config.yaml
encoder_arch: "convnext_v2"
model: "model that answers yes/no questions on an image's attributes"
dataset: "regions of photos with short descriptions (Visual Genome)"
train_examples: 101725
image_size: 64
crop_scale_min: 1
horizontal_flip: true
translate: 0.06
cutout: 0.4
questions_per_image: 4
encoder_isotropic: false
encoder_norm: "rmsnorm"
encoder_activation: "gelu"
encoder_mlp_ratio: 6
encoder_inner_norm: false
encoder_patch_size: [4, 4]
encoder_conv_stem: false
encoder_depths: [3, 6, 3]
encoder_widths: [64, 128, 256]
encoder_kernel_size: 3
fusion: "prefix"
fusion_encoder_width: 192
fusion_encoder_layers: 7
fusion_encoder_norm: "layernorm"
fusion_encoder_norm_position: "pre"
fusion_encoder_activation: "gelu"
fusion_encoder_mlp_ratio: 2
fusion_encoder_head_dim: 32
fusion_encoder_fused_qkv: true
fusion_encoder_bias: "all"
fusion_encoder_qk_norm: false
fusion_encoder_parallel_block: false
fusion_encoder_inner_norm: false
fusion_encoder_moe: "expert_choice"
fusion_encoder_drop_path: 0.15
fusion_encoder_num_experts: 4
fusion_encoder_moe_every: 2
fusion_encoder_expert_mlp_ratio: 0.25
fusion_encoder_experts_per_token: 1
fusion_encoder_shared_expert: false
fusion_encoder_positions: "learned"
fusion_encoder_connector: "mlp"
residual_init: "none"
optimizer: "adam_atan2"
lr: 0.0014
beta1: 0.9
beta2: 0.98
grad_clip: 1.0
steps: 11400
batch_size: 128
epochs: 14.3
lr_schedule: "linear"
final_lr_fraction: 0
warmup_steps: 2280
weight_decay: 0.2
Rows from block 9 of the image encoder, named by matrix and row number. Rows with one number belong to one neuron. Each number is 500 + 25 x the weight over its row's rms, rounded and kept within 0 to 999. All counts start at 0. Numbers have three digits each.
# fc1: MLP up (encoder.blocks.9.mlp.fc1.weight, 1536x256), inputs 0-85
# fc2: MLP down (encoder.blocks.9.mlp.fc2.weight, 256x1536, transposed), outputs 0-85
fc1.402:494527467532539468484495462509502509510495504509493477530510537485462541484488496531514525532517523552486513514480489528564478500554466482524555483501506481488510494457516527532512503552513470489498533536476496485484464478452505523510481514490480487525497523
fc2.402:531501471475496500508500473488530483504470517473473513492524471467472537524507511529481530466537545488508518504442520470471543510509473497529524470503488539510528472489467474431502510514485504505484506500546481517513498512472482457472467488505515447480515455
fc1.403:492559462501522501544520468530504456519496512517521519503533495537436492474501494509514504502526542478536516500487563473496520484538485461474490527532509465467542506489512489524508561506479515526464538550505521523500496492509492532486479492483515473511467497
fc2.403:516538497478503528468460485512531509469493491460460515474535455444459515484530474512462532469531519549485510484509514490467545491526456500504526509513523548517471466466491479468504489449478518487480521520547481468464495499522477484473466482514528490486536472
fc1.404:504478461481481494545542550478451502510543476463486461527531483507482492494499519490489497535519490501496511537497508503527471499490509466456506489539456462526434519504524494527536546528488481538432469544496517468501484495486501521494560454514488468491490497
fc2.404:505513504500498506503501529537503483534526505509506468457508541480491509535491520504495468473521510504507510456457507484454465491511456453499465489496465486535494472510488473527526506516498490492505508512515489506515496469479481522488507489522498461481476479
fc1.405:524496477490546513533484504550473485513540496504458510499487555516530514541534478511477484478465533469504460473481505467481507463498505527470489470522469524442547466501488481521518519500481525575483497497496531511501514502504466506474510507464494508482468501
fc2.405:507478495478505529509498523483506502471533480528510504504516515457492521508499523541451517494512478514511486501481499516463520479518469540506503519466490509539478489481490504531504501503500468512485544480495488484512495496517519536499496506500477508514470458
fc1.406:481536504524503515526497521483507525456524455467481502498553494501540505520478470457471525523506525538503463492521532477485525445476454494517540489474504495526509500487529523511486473523516492472503513495516493492474543501475505490503542515463491502479512518
fc2.406:509487482483504501531513501485422541511465524555495514497509479487489493531504492513516508508476522497523537471511501450522518506498487505489536479493480521486539534475514454495451503521483476515505489503508485515519498486489492467513526552489486494481524455
fc1.407:521486481476488489516542475470507460512472497509498538485511514552500486522515538490489476475485550509502469477532494477530510460475465505495497490507508484434499468502454500490548524486466486523524492450500518505514499484485518507462501506448476524523479515
fc2.407:523497540426526495474506512454525526478489468520508501490511492449485506508526498510490496489488477520476510467485487467495502490478472488473496510535489535529463514494506516520497481469472488528514473532543485533495491531490496523532468548547514493465500453
fc1.408:507467509449480515518520524488462477499527446471471512452496502553533481537523501497470464485477525476539469504515490496494500473451518504490474449536464502512472511520472467503522528493503483544506481475530496531493525540479533530462531526464508494488462506
fc2.408:522502490501466538496487493541548494504462497511521473458522486457478499523475548495513557450520517488514510478483462488452534512475463485505547499525463499489563465525535498483478465513504499506498535487527530487477512443508496509495498535465529467440532473
fc1.409:499470510513497549509513524483447501516486517494497492504500500464517531483467502531505463486459510484467511448502476548535532503487480556539469502479500537514483491493478493472481503485499509516499458472481501453478515487505528510489499529525503520485499502
fc2.409:475497483536495494481497546505497472535530504504532503509488506533491481491453525469514478528507510514537484489487520546514484516531533470476484500485504457477469533535489490516544502495526501476475536460514503483507489482520496533507515486477475516489486509
fc1.410:485520472465520553532511534513492495491520491541492502527492525502537494548498493499556526488489482467545491538501497518474496525548538505512500476533512490521491505497519481494507528539511514492514530574504510522508554575498503523498518507539520470442469495
fc2.410:483517490504507525523470499522539475495507495445494525477508485472427520474554483524487540497526511535477496542516514512478535519516458505544502515512533500501521462489470472447514482474498518495486506545511475490477503532490471473491445487505509485506537488
fc1.411:523481519498477520493517506475478498512512484507453527485508505495519488534474532488467459483483489485517479455493499546519495508493510487497555462521493507456533498521487527512472502487515454492506482458516497500518482479494513483525511478515524516522547480
fc2.411:492525500500465487509512500500541492535462464517480494506474457486488512533457509518528507493463490474480506516475464440516511519507499513497515512509508553513524493429477499507469472500512499519472513519498521552516543536437466459537459521490513457488494479
fc1.412:476561516465498521517492489520436548504507507514511445480581530472490516512487493517534480532490481491499478458525484511522530533491514516501510504452496507477503535462474496468513470500495484500491504517503464527484468470515521549493487541482475536502511563
fc2.412:525493455493497447479514502488530502497439519489505490498503524559506469506454507528542536460546525457532490470473498504484525522544555543492509470489510500437526520509519498476523491510482479506498512469542507523485488477486471458520492507465471486478507525
fc1.413:535472480519443515495514541536468477539568460454465519448496521526489511481501523467462477495512535501527514474517503478480490512488519505498472476530482510539454472499480468508520501499465503542471474502475495480517516496490485517472502491458472489464492521
fc2.413:560530473533485516450494477495531515521503551480500495513484496540483522498491522502493493502505528487485459500463483519493528513509539494501498442496452484495498487505495497468550455512496482493479530522502486511560506515460456482477495503512458491467491483
fc1.414:506526525476524519518516470498462504534497499533507460511559500496521473507454516471489507534528497497504478493497474502572519520525507503505521466520549447478529482501488499502538490509475525515515501527525498527470530516484499521493502486499545451526541466
fc2.414:472478490476485477480532501492522497529477468510504482488461496463454480478492523547507490484520507493519503569474504535494458471505521505475465513494485495501472498468451514506507514500472472503479466501526517527500484536497508535565462498537510492486465473
fc1.415:478521514506465502465456490518481548538500506470516483488487522477492520444497524491545479505490487527500536530492446524511498534534524540493448496471499534548490543485496517481496444508496509503498501472499452487474510523513501496530496480523470501484511535
fc2.415:495500487532527537449518518502553454496487525490488503529497535496468500482486515509479528479520499491482482487487504566478496507536514486502482494517501496484524468565471495482521479493492506502511552483500508488531495538490495547509491484491476503484505500
fc1.416:537520487478527502523487509559509498503498475510471528512474527526517528512490513492517493481498546513502441523466519482486517512498483502486498517508478486507511440502487497509529495487489506565429526543510517515488547528501483512478506465527500506470477521
fc2.416:484495473471531541504502519479482498469495498527478507478508485441479515492518521550447520485509491520525505496500526495487538472534429553506467498489492511513532506475497446513495512487494475535503498514487482513529506528512498514524470514538487523516488470
fc1.417:482531492511496498523492489512486522512525452490485491460506524538479518502520487503481494488484473498521528524492489488505450540510502514479501493497487533493497468534511471514485495492537483517492529484566483499536463509522502438508510491459468503518520497
fc2.417:517485492476500475511517486471489460501503465525466511464461488505473475488520529532467452491461480504520507480480481469495500483514509494472509520538544515477528486526526485492492537494503514529546469512479517527499495549461475471533503528535512535515488470
fc1.418:496499512506494511497485496497489538527511454527479490481497552511471523492519506496534479478480472519507480493507532515485507555539495482507549485521500497514488482466497487489494474511516471487539500498530484541507534518480465525534521485494464503515530516
fc2.418:558507463500504494491467497503426506488435523515472549473499491505527480459495472498521497538470531482489490534480471490492521515519503514520496465491499447479491487511493474479491526495507503483487519495469472498520499532496491478502500514488484543495515467
fc1.419:530476490507474500467459476538500494485518503472493490429503528535528511519488505489504496513524488536511511467512501511496479491464452521469518485475520487521493472482480499484485478544461516558522507498510508481483519478475461501495506488499507486471515492
fc2.419:541509503473535470472494499465490547508480498513516515540531484469515509526494464483513509526496503484451514502462520512515508525492560494519480463484466463528479516463461539512482463484489471516471521478517470502517520533497486541520480534511469480493491482
fc1.420:491468511496467516503523462497447523540511517539530502521492509494460455481529523482471506517514510519501510465509493504534487497517505513516516489471531477499492506484493469490510519521519499478496517494530510547527451454497527486529491521462462474552532485
fc2.420:512479504468517544499501518473488460407534484482482510509554514481450460459517519491477514474519485514501517497489491525466474455488462499474462507522518496525535497538511473482483499511470501522535522495494513455480471472537521508518486507484514487467499518
fc1.421:525501476476497524524481525548506484513520511522480541471493535555491500511535531503457470457479553484490452506512507470494516470499488499508489470484478502458527488492469470484537513458511515544493452486491511530550514524454492492488485525481532506514489539
fc2.421:473470504490473525537513541493504485491523510524459468484459476490478499509534537524470471490494470538492530473511495455450506482517461538477511500515516531542523454490492501480483515484491479521518493505495516515496469494492501524500511507504529501505494442
fc1.422:490492519498519493497509492477480513488502510556442477483503554517520481508500508483509480504506474495498517490499515531511532526524505492501540435532535478473523490506514508502496484500551461494522501521542486506507543488478471499486482500495502477479522501
fc2.422:476506552497507506497485485482496503491511518518510528552522537537540444483474483436513508542459456474508506494504473538546486525455521489490482488498495456491478523548524535561515477547537513501502527501430523488539516493517489535487539527503506523524477541
fc1.423:484494511442465533548500510483463558515500502529480457539554530501509498521511516504505479536486492517491490509517490456546556550483479512512529466511531477528443486487510514467528479519513477493476477547541511536504516486481502531517489506523501481476505503
fc2.423:503491478544475448524500516487459461547491554530526494495461497544520474510464520504582483515501511467506510470495502508511500527484551486477502432498496477492530515513507528502513500515502462502495498490505512527529483509492500473517528524520482497474511474
fc1.424:514547488435516523532493510544504488503526462474505523512527512487502512507473560460507505481505498502506473508527494482498506490539488511516480514491471439521506494509477484489524494515502523523493498576532507557456565535508510516509559506480491466460500489
fc2.424:532493466464528490542523498487479494468462513464507519525487515448518490485509476511520487500470495486511455510541504451483535481541485510508527486470513502501493467480491476489535516483473481543513476496485496527486492525505521453513469541482500520502537532
fc1.425:508496487490533504478524505499447515544502512493496473477530548509485492457469490528476491497498496540521520461530536501507501525472485501542557466512492519512471463501503480480496492511499504481531475519489515488564501514453523512454505541483496435515535496
fc2.425:532542488464503480461466475500482481505473491453459530489535510543516505463501475462510453497479518514469503525468458459501502527496496482506485508476540489514447511485488469500538502538514515482502481521496457460467540505493492486469465506533515518475526484
fc1.426:510527504456568504550494528519498501527498479536476499514494521490490488498527493469546515491523469477501470517507529497489504532521501491485567480574482449514502477490506483470513493514482519527495518552476510450505528517515494489461539504538519472501539495
fc2.426:570523442503535523533503501471462495488475546510511499526478553442536495489512489522502474485485478513514474511508511461495507492548504562523481449476471513526540494487503444514499516487521496501488490512457493522517494498507507499511500531486463504500491468
fc1.427:468469515509504533481497512472497507542483472485496525509535491521497504443482483504513471482452510500488539486558452548489497485502529510499527521514440534506477544492487523517524476524517455505529464456492481531484449488524533524527570504495473520537518508
fc2.427:504487531479482493475515550502505492539505498531526481488469523486480511493514534501454496496498469533475475534545491475477517485499502535483508467480478505527439515516517498513507504509489469510513471485482520535515502485507503555543521527505490489529510510
fc1.428:509512465526496490486545472518490497519487510482499490540484512479442490498509503521472493522493523522491509514475499504554495496568511529541512482471508528504540476537499500542463509521489510473501499503493492484537455471502496474494482512513466470513503498
fc2.428:532510518513506485506499540507513520469498518516518517482480514493446492513531481483476483467490502540514559442480505473458490495510498498499507466548507503496517504514507521439440527499473515501482525507549490488493468478489465516493513482484516492454520480
fc1.429:500531535534468482506507488494528482508504498453490454528485468484526503515503518475467507539544543535493486495480470469528479521507521512482441503525487443502523506520524514553522479568442523538481504527479493481451558477506491485444538478517462482443448499
fc2.429:471497463496459524503515484527514468547523514488507459479477564513499523526477534491517481511504510492502529481458506517484455461515490529521465479478471487492502484517505474517505526523522514443495509515493529508485512490507514481494488461494516461510459509
fc1.430:498455497498484460527515505470537512518508454455476470543509504501488538473509469535526509516500497566504487530519480463517504501469463519485477505503465524513454487519503487512513496527504458494492521483496471503445473500497524446516533495482461523495463493
fc2.430:510514543484512519466483507489525484478494520467496499489528519478523448513487487485490483520513525517528560487461497544506476469445471466475473447490467500497472549503514507540504431495511486496519502501501484481530516472510501542514500509535486458526508508
fc1.431:522513509477484534489491509474482474514495454503492492515491505497538492546494557465534483526511504488528493511541498476539457500517526535496472442490516492483490506530498483481525531507524506466514540516522475503469551555478531480507544529502513470460492515
fc2.431:481497514485511494521492493506544502471529446471518532496492510477462490521517481516467532491508505488542466508489462514492500512441465486471463561536544511491497524534516498476553454506473496519524455533506487475462507492515506537501479529520517482508536498
fc1.432:526512494463464541505492506484479502510514484544496451493533545517522463499502511520539528543513500504504514487544483488515500526473510505497501480472514479495455539501491478437503518517508490507496471518516523549472474498487555522491502505472531487441528532
fc2.432:485487505527510441461502491508529510548452490527478524506467502522497489494500485504501523480508523488501479512475495522499523541532566501503509459501510505441516496516476537469521456487511462501475444486528493508512504515482478484559489537480474512472527496
fc1.433:492475509477515534487512523493448515503531500535488510495522541525504493523539505526497483482485491488555466505500540526484510500505543489510554469529511495489482520493496477467552529469528471498518463503483495518558504517429514540500481520470539470496528520
fc2.433:524527507527494513528472494522530526463542463463496496527483501511487515467533476472503497510484492527489504503548500502470489507476473513503491516509500485501444476501493577473515458496494506486482497492504476454460504482532463526482499503482539502557520495