python train.py --crop_scale_min=1 --questions_per_image=4 --encoder_inner_norm=false --encoder_conv_stem=false --encoder_widths=[64, 128, 256] --fusion_encoder_width=192 --fusion_encoder_norm_position="pre" --fusion_encoder_activation="gelu" --fusion_encoder_fused_qkv=true --fusion_encoder_bias="all" --fusion_encoder_qk_norm=false --optimizer="adam_atan2" --lr=0.0014 --steps=11400 --batch_size=128
Rows from block 4 of the fusion encoder, named by matrix and row number. Rows with one number belong to one attention dimension. Each number is 128 + 32 x the weight over its row's rms, rounded and kept within 0 to 255. All counts start at 0. Numbers have three digits each. After the name is the row's rms in percent of the matrix's.
# q: attention query, key and value (stacked) (fusion_encoder.blocks.4.attn.qkv.weight, 576x192, the q third), inputs 96-191
# k: attention query, key and value (stacked) (fusion_encoder.blocks.4.attn.qkv.weight, 576x192, the k third), inputs 96-191
q.83 073:128120075091164058147123163117125146132140102126115124149139125114117061115150222131101157133095183123144096192078128119197173131049160059097117159144143132138086044104152118087152173134127152144107127097101075123175168119097193142140142117109192103020149178132101137138102168099137129174
k.83 078:121117098150131090188124140117143138117210131147082143141105138117071134107172105145095141122153121146097135118123133107202154150109178132104123185128110037131064157091115125149079102141142123155126089092128139140164111108120124100109092081133089136129105123122166128086149135146066107118
q.84 107:139108096033152156053123162148152129135117130110132148116090171110102096105114162124064145155104131108098167182119095083155157148055135109119140096127134131114116032131115095179114151129131138078137157127172087132137169105144161149150116073177160132093164177169052128105111118132174109173
k.84 092:099149157201116148157140076092103175124145118149139128135195118130133109139112122124179128106145106131143100108111145123166146160123152114145123142110098104154168168181139159128162104097099126222107106136065119064100013129126128098119120203046150135153103106081194164166172138094099137101
q.85 098:132136102039164166066107129180136108139124145122112107129129175125092122150078124141108120163111102122084182165141064146083162135071148108144155069115108118132155047122126101116110119110129104080101154109205107143083162124148161206137113107184128149094119135147084099149107092141180122137
k.85 105:118137141202123132130145038114130142134111115141139139119204095124125122194092210133205128130121088135167097072113125135068109160150112153127126105117122103122207136128135153125175128118075130184120125141121114087138013130149154112137130210047124113131080055143189143179190132108144109104
q.86 081:141112097124160072156121165134123108138141112139072173140079128118161062133166139110095189145148159127135091155083125136101178107090116092128123136156146127118060063097125120113133185137132151098111131138167128141142211127110195162127125087157157091081134110144025124100116166109118132152
k.86 080:121135080187086125136165128116121152123231136138127151124102113129136148123155136144114122098162130139090170113154102127172143115124134136133119176128124035125113161124111128131085080130142106142136114089070196156178138124121124111147143052106120164127119196120175138124106113144092110123
q.87 097:078147113148075194098132086141104167098112148133212099116171097132122204144113133139143085111106103131124167112146121128132130166124146132135117102093079138147192170165157136111141083081146096158166140122085124120131058164143103130116160149088123188146095132077215130165137088156171138104
k.87 104:145126132085188141115132093151125108129042126121117140128123162117135102169084159107164153168076141124142105139084167121081147180113126127113119093122106185119167066119138089154152172131065132144133132178164082116091083123138203128127093180151131077121125075176107142151151184118152140099
q.88 118:103156133192079147146142096107105149108115143159193130138171094154141143111140130124175108079098123158154104100136162133135094149151138127109086149103124126154176175155151174123154101114131104203132106140058132111160031156126115062103132211065113139197092086071206139152167130126101128112
k.88 107:158118109053170116085083164163139094137092121112127140135071169119121147126134090113073132161093151112133138147100141132145166123124120117121141094143116176121128092110115099152128161132118136068138144140182123134116172119136174150141111095224127093096178150190042116077113140107176122168
q.89 108:113165125126080203093156123204138135112103159123158085126154104127098179158103143154181083114129112120098189148206086148098142124167159131096136112101059141130172135130130132107113073082161071142146186111106116122095132171161083161140154130152113189163117131096157112149120075191140152111
k.89 124:129121159108162143113126056111127152128054114124087128137164151131142109198075170129182126166112128123179088105078145128078123181136102154132128084124137166137191095111135106161168180127066133143117119174124059091122064137115164126130087204101115081130114039173112167172167161104162094118
q.90 086:093146103130110190082119105123136187119113139150190085111152118139114171161076127155153073102085110136117151147127094087133124171109164159151128124100076158134179135143145161090112115101166112141150117102078098129153052159161105129129161164100133192137092177111226135163132098138182120134
k.90 094:130130164081181133115150084107117147138050135118102121117124167129120079162077136104152134171114175133138122175087145118096137179110123155129137092134104180137165060140136135164142185129047127140110138193134072094094087135143207118136066171136155086137133082148083168170155174103144135150
q.91 097:092155123185097154146116082098105168118140137147134091152182103134059145154107146171180101088171107158135115135114148150127122117143159170154096120129147131148192185138158175098112099106156101178132115132047122108113095161119117102108139155077127143158081116065224151163139124122126158140
k.91 086:133111092064166099131119128168138074131105134118054138141107135111150126157161120114118136140087152118124146184119133105106147103127121155071146138143132143102120045124123122118147165145132147091151195142109103192147187113144078149138100136212082108120135067156036125087114128154171095140
q.92 106:162116143134165072157100136100131118141149106117079158125098163126125041116149131095086189150173144124135068120098153128125118112124082107128119136164192107129080086112093125186130185168077175098103098159158139103127171103103180118118088117140132077125158098158050137127156180089079122158
k.92 120:131123114148054127147123172143133118138196139118165117118110097138132175077176099136099108082151106130094159118176106140144122070139126118130129166123135095126074193150125128084100068137205124123155136073131205164150167124125072147118177060146125190121123187099158087082082076145112145124
q.93 110:117158116147093191122157131201129140120086165122166099111158091131116211139120121162162078121121118132104199136185097135140144116145160128088126121081086143140159144152131128116125060097154064142181179093103131121135114149148072128125171123148123185160103129108166110127123065187148139115
k.93 124:132138161096177151125114076109121148124040116122091139136149172131138108175078151129154139152084121131166078125076158120104142189135128149146120084131142197129191117109135127172164164121066127131122117177132079096111063115125174118114084193107126077150112044161126166145166181097165100137
q.94 086:120131156147094202148153117160128129122101149111189087127166104114108212100095138125185100117059114137132160097173115140183108140161130157110118145119105136135155201135125141117113074095133095158152158124070132100114067156139073102129143157100105165182113159132221110131115072169144124120
k.94 089:119124178094164133102085121121121124141021115125096125148170151139121102151086146125127146161094120125160104154087156127117131169139122133153125076132135197143159097113127129154168172119089146109109131188155056084086083124123136118123077200134158089157133075145091131160151150109169105133
q.95 089:147115125094147067168095176154142084162124112099000132142086126109132070114184094128085162182160138101129129178117139114104154087077139126133155148159132136089075094087108124128128151132121136068126140125196150156123198122139147179145104093182142121080140136165061125102122133112118118116
k.95 080:129118112213055144114184129106118167122194108128159109127162094114134120127121171128163078095196114145114118113176081149112091112115144125163137165107163072122132164111142140129128077111163118142129110097059197111133105129120092112122166120084155185136092158077198140180141100146075135147
q.96 147:113143106140104119183175133164131128130143129135127133110126107117124167078179131133100125071147135122126172147174132130175122066142171179099130169118070121116131142136139156127140084106204105159192162115086146150180153157156071071133209153124156175137122138100157131086127051158109168099
k.96 119:115143105086162118167146135122130154130081134116043165135124158104072115133151111160092079091163165115127150127160143095137090077086143199152128161120071096108085089137130163149115158121159110137204153090112135155136203154209108103132156106136119137121132128160089181147146114142112100094
q.97 094:150124169119164171075076130094125135117129147133132121129144170133143094176075119135153101185137088136128088094091113132075127213127115068162146091124192110134114106102098120137116148169066150086063065109155121096069105086123162179108045108150106074144133112137117116150138196093126078144
k.97 089:137109151167101148092111149156144099120182136122202081117133104136191165083134168057142181118078089138126130122091122165130135172168138061119129118148161139142176186129115109104152105134126140091078096157137150104133066111089123156125114157120131134116120138075148036105091111129155154142
q.98 065:112107136046109066157100174128092081126139151152105129131100114146167071092163035121139151151192143109121121182075110109102106129188131118143126112125128147137137074103126141110193154161145125110068098117166177160190087127149130178134093109177147103070191125115081105090092130150170129185
k.98 070:117116120165090123115152088155131098125161133139211108106110162132185159141117197067218151135022119151127151090131126159130132170135155125077133157120109114145165148162127144144160105144088116147104103179094140129167059097099124066114103160055038123124092114141170112173183163109153086129
q.99 067:116148105108117042178135165127126142092145147174126099099110140164171074108153144095056191097105106142140150126149103118179131157017140109104116170130117122153072115143145134135075097126166147090110157126119109112178116115136138099091172128088165139064149221115156113089105113138125106163
k.99 062:134122119141152183100088133134122165107065117139127156112133154124126137205075194169188118130065052142082136119152117088165113159083160148124128138155104118119116083178121154144065137142137143166165127143057115093156103102151126125116129152071116145105079147157183185143171151149110083111
q.100 055:143150118147158196141108064161146136149136110103117092122152144117114134144116166132114049125121157147128134103138155097109145113000134076124115125138153106132128069196100122133093134126152138106143111180105157194046135125081124146126105121143064134163146104131081164189095143119153124096
k.100 046:142111107086120094139122150137113121115103158118157101113109056151141115107156047108081140149119138105172105192092141186147175086142170120123101127140147188096147164071149103093194082131173150165155129152158113204157153106094126153133184082145196144184137140093105096085075099141145199129
q.101 154:127136116124090144174190143174137120133139123118142122098136083119121151082177119119116135070112141113117178176170140136180131064138177170094131157120051113115138159142134163095137079110188108176185165123080129147187129140163065075146193150128166187132111144080161130091132050178123194100
k.101 118:127137136105161103156134126133116154141085143122069175131134163109074110111148110157091085076159173125160140130145153084128076083081121220144119160105057075119090081140137159158112169117173114118207141102125128144137193149209115092126165122146125115138145142162070184138134105137119128103
q.102 059:107122119196123087174120108134126136138148105126181088119178114085118167139117180099149181079126118151113162129186142130129153145083152130065136129131093128140133137194141153114104097112104121154123178131101163100057115128081178090132168143084132170129089153073185126154130103134091129091
k.102 068:134123123058166164088120159134137134136081115106074126139126077125034083125096039190086106128142125100162108171149116100146124087104106152156113122113108117105082090128131069132076153107170139148162154084163124141098213131137174188134148087157211135130152126149072166133120115150134160085
q.103 084:131146093080143077113158114138122108123117139118040183176088163140096080124158068154104044162176174135120110117116103141099093073165099141129109118134157135129115094090140135153180158129141118107169114122142149218193179133128108157122141089204118109093168102159027150114156110148119149155
k.103 074:112129068132116106199193095077138145113136118144088109150140154135139141127219121102151117100134167135134120104113138174113113097145192164102141112136163153148169114109122212106171141119132126125141104152070102200203100123098090057121142162088060148143092081118122139155163111126108063150
q.104 067:153134154189129216119109155134130146150146136117119075097194190118170121186086191138173121117074100134123118152108120148096156205109158084144158106127108109114109152161104147134069086140104129130101101128099113138096095079149151143116138068071056145147080133151172114128175152128137106122
k.104 071:144117168189093136110149147153115106134139111117242126118087091114219161084063138088126143115098122128138125109127134141110151181220060108113125133129115108132107163113120042127110092134126132128093127139168165101094095131117156139133120122193159121134128125134151058084087130146136178157
q.105 103:125117163111148157065020167119112099134141162132097114120141157167155081145114080088151117159124064141118098121088105119074122206124112087176134094122128122157132108142112134126103163156108158063063077114164106109081104093137141168108057091167093079126139127142106087116148185096130085165
k.105 100:137112152149066166103131123156124117121164129129240095106154117142205183152096192087156166137052076131110143107128126173122176193161136073083142114128139095146189172151111113132150071149093140120087119167131153091149044095106128110118121153102126138121084115106174077114126147130180126173
q.106 144:135128150114151127078075117083134130117120124134134119145124165140126087171074122123143118185121104139129086099091122120078124196116093084157132088133183126138129113107121103147115179154064148082066085140173114099077115105113201181115055096135100071122141107156106124172133205091136074162
k.106 118:126129141160090151097105139129131095130189118128207074118123092146187134121121138089152173160078092131107127139110105173118162170165138046108130102142188155130177185112127107090160106138104141120054092161135142099124053100072140163115104130138150121117114136081169053109112134113166150143
q.107 087:131132119052132072158196141117116094113131126131078156163110121131138101088175031133102105159176176129132118115110119133171103076176109141128110127113121150138177130065141091126197171135136105122125120118169158163219197152149090138131118126178150097133186116144077127089148166146146132164
k.107 078:119144071111095074201172082086127131123160116162071141147132163126110125151199154114150117128133147137109134074145150157134085115090164154127134129115126147157153159142123225134176158128080125082135102140092131151184094126118044073104112155052044150150126095119133140196161147120133038154
q.108 102:134119159080160143048052178090113084124128146128117131136125167152137097121095079100134134152104087136152073125084126106088138186115110087158116101117153133143119110119120115128120161154092155064066077127168108100095123093130159166100044102163111070129122139167097104108139194090154077153
k.108 096:125131156173075149092118120146134104130183123139218090125152120140179158147115200089164162131062067145092141120123118157134166171161159079091132114133150122131180155135104139126163108151094133107092110168145133105157040101095126130118106153093097140111092129092174074105132121141165124154
q.109 147:118124111131096144172183156157132110138148108107140121095143087107132152072182104124101139072100134101121173181152147142187136049135173175079144167120046113104132150145127147105140096111188109168176170124092129148190136136162062073146201134126174169132111140079146126080131064167127185115
k.109 115:114145122098147119153127124140122150126086150128081170123120143118069103102137115165096074082157175132157132140146151098133077079083107197155120163114058083120086093130142145151118156108180117136199145092125119148121201152214122094140175129153117131144148154159082179136129097143135125117
q.110 074:131121133114138087109093135099108074144137114100068120144137124122150064125151079092194125122191119134121099092097091129063072146162107104195141124117149116113149097069124162088137163162132115055082070068162190139181117104145149191139070121154110099137180139100111119135125132125109089109
k.110 068:141108120118069158118192114130120117148186141125196077119141092133123162106143221068183152090073133129158129123135115132131083101131159091053119103135111114134148139154124124103190149156108124133072085132139134123170102123136118150140122121066127158096116140120110084186139100153159123126
q.111 164:117128104133083135179193138179138127143143114119136115098137083114120156090182134130119140082135151114110182177183130141168137050137161159083128164125060116109135141134127154099145078108188105179187176123083143157179139141139069080154194154112171188129119134098155133084132048174127191108
k.111 128:123140113105158106166135118119128157135083142131071188134122148112075115110141101155094090079165188121169114120138165087141074077099115218152126162122065090116078099137143146147100165116174110142204152097122119155130191143202110084142160128139122117139159128165079186126138117125102117101
q.112 056:126118172123170179133095070154125119153130144164169139094111165121120157139125125108149119084126123148143147181124133069064095068034166121144116103141135135155119095202135128102123158151147141061158134130053122220074176149129123152154162108192066167168141148095079123141103100110182095095
k.112 048:148124170109110127086137131119124220134115127119178130106142084123161090089087176161120156129113157148122118145155103118196164104082108092154128155122129161144106123126116162118174092136103143145124138115144093165118146119152154155145149115138198120109133213125146136120103116096160155166
q.113 055:105152117182114050153115152104103080114157095136117107134122092136154082106153108112167208155170083142126103130132145132135160091119122131123116115090115112142115199114128183157100106100164131111134155112157174053137126138120224104098158189086146114094096171102140088094034101128075112167
k.113 048:138139129175107211079122093138151171114103106116201140116111148090119078156059182183154103135120103099099112123160143110111090165152109100103157147133086111136097094168141111125057094147102139186145136127113170053104105116139248100147125108088155128086138138181191146163186138166066112108
q.114 152:142131144114161119071065118092121134126111135140126141155108171142132101174076131129149117181140112146131088085090120110081122206116077091161123087128188140145124113124122095152104177153066152083070089128168121103076132104092192180115063110137087081117153122175095140165130206079119075142
k.114 117:136114132152092138106131126117140102122184110136190088132143111151196143147121130091162176185080084129096121123119102162127167185175133048104131097136204178145164181134117100107141101147097137128042113159131124112117049117047145171123085131115126127115102115098179082121116147108145134146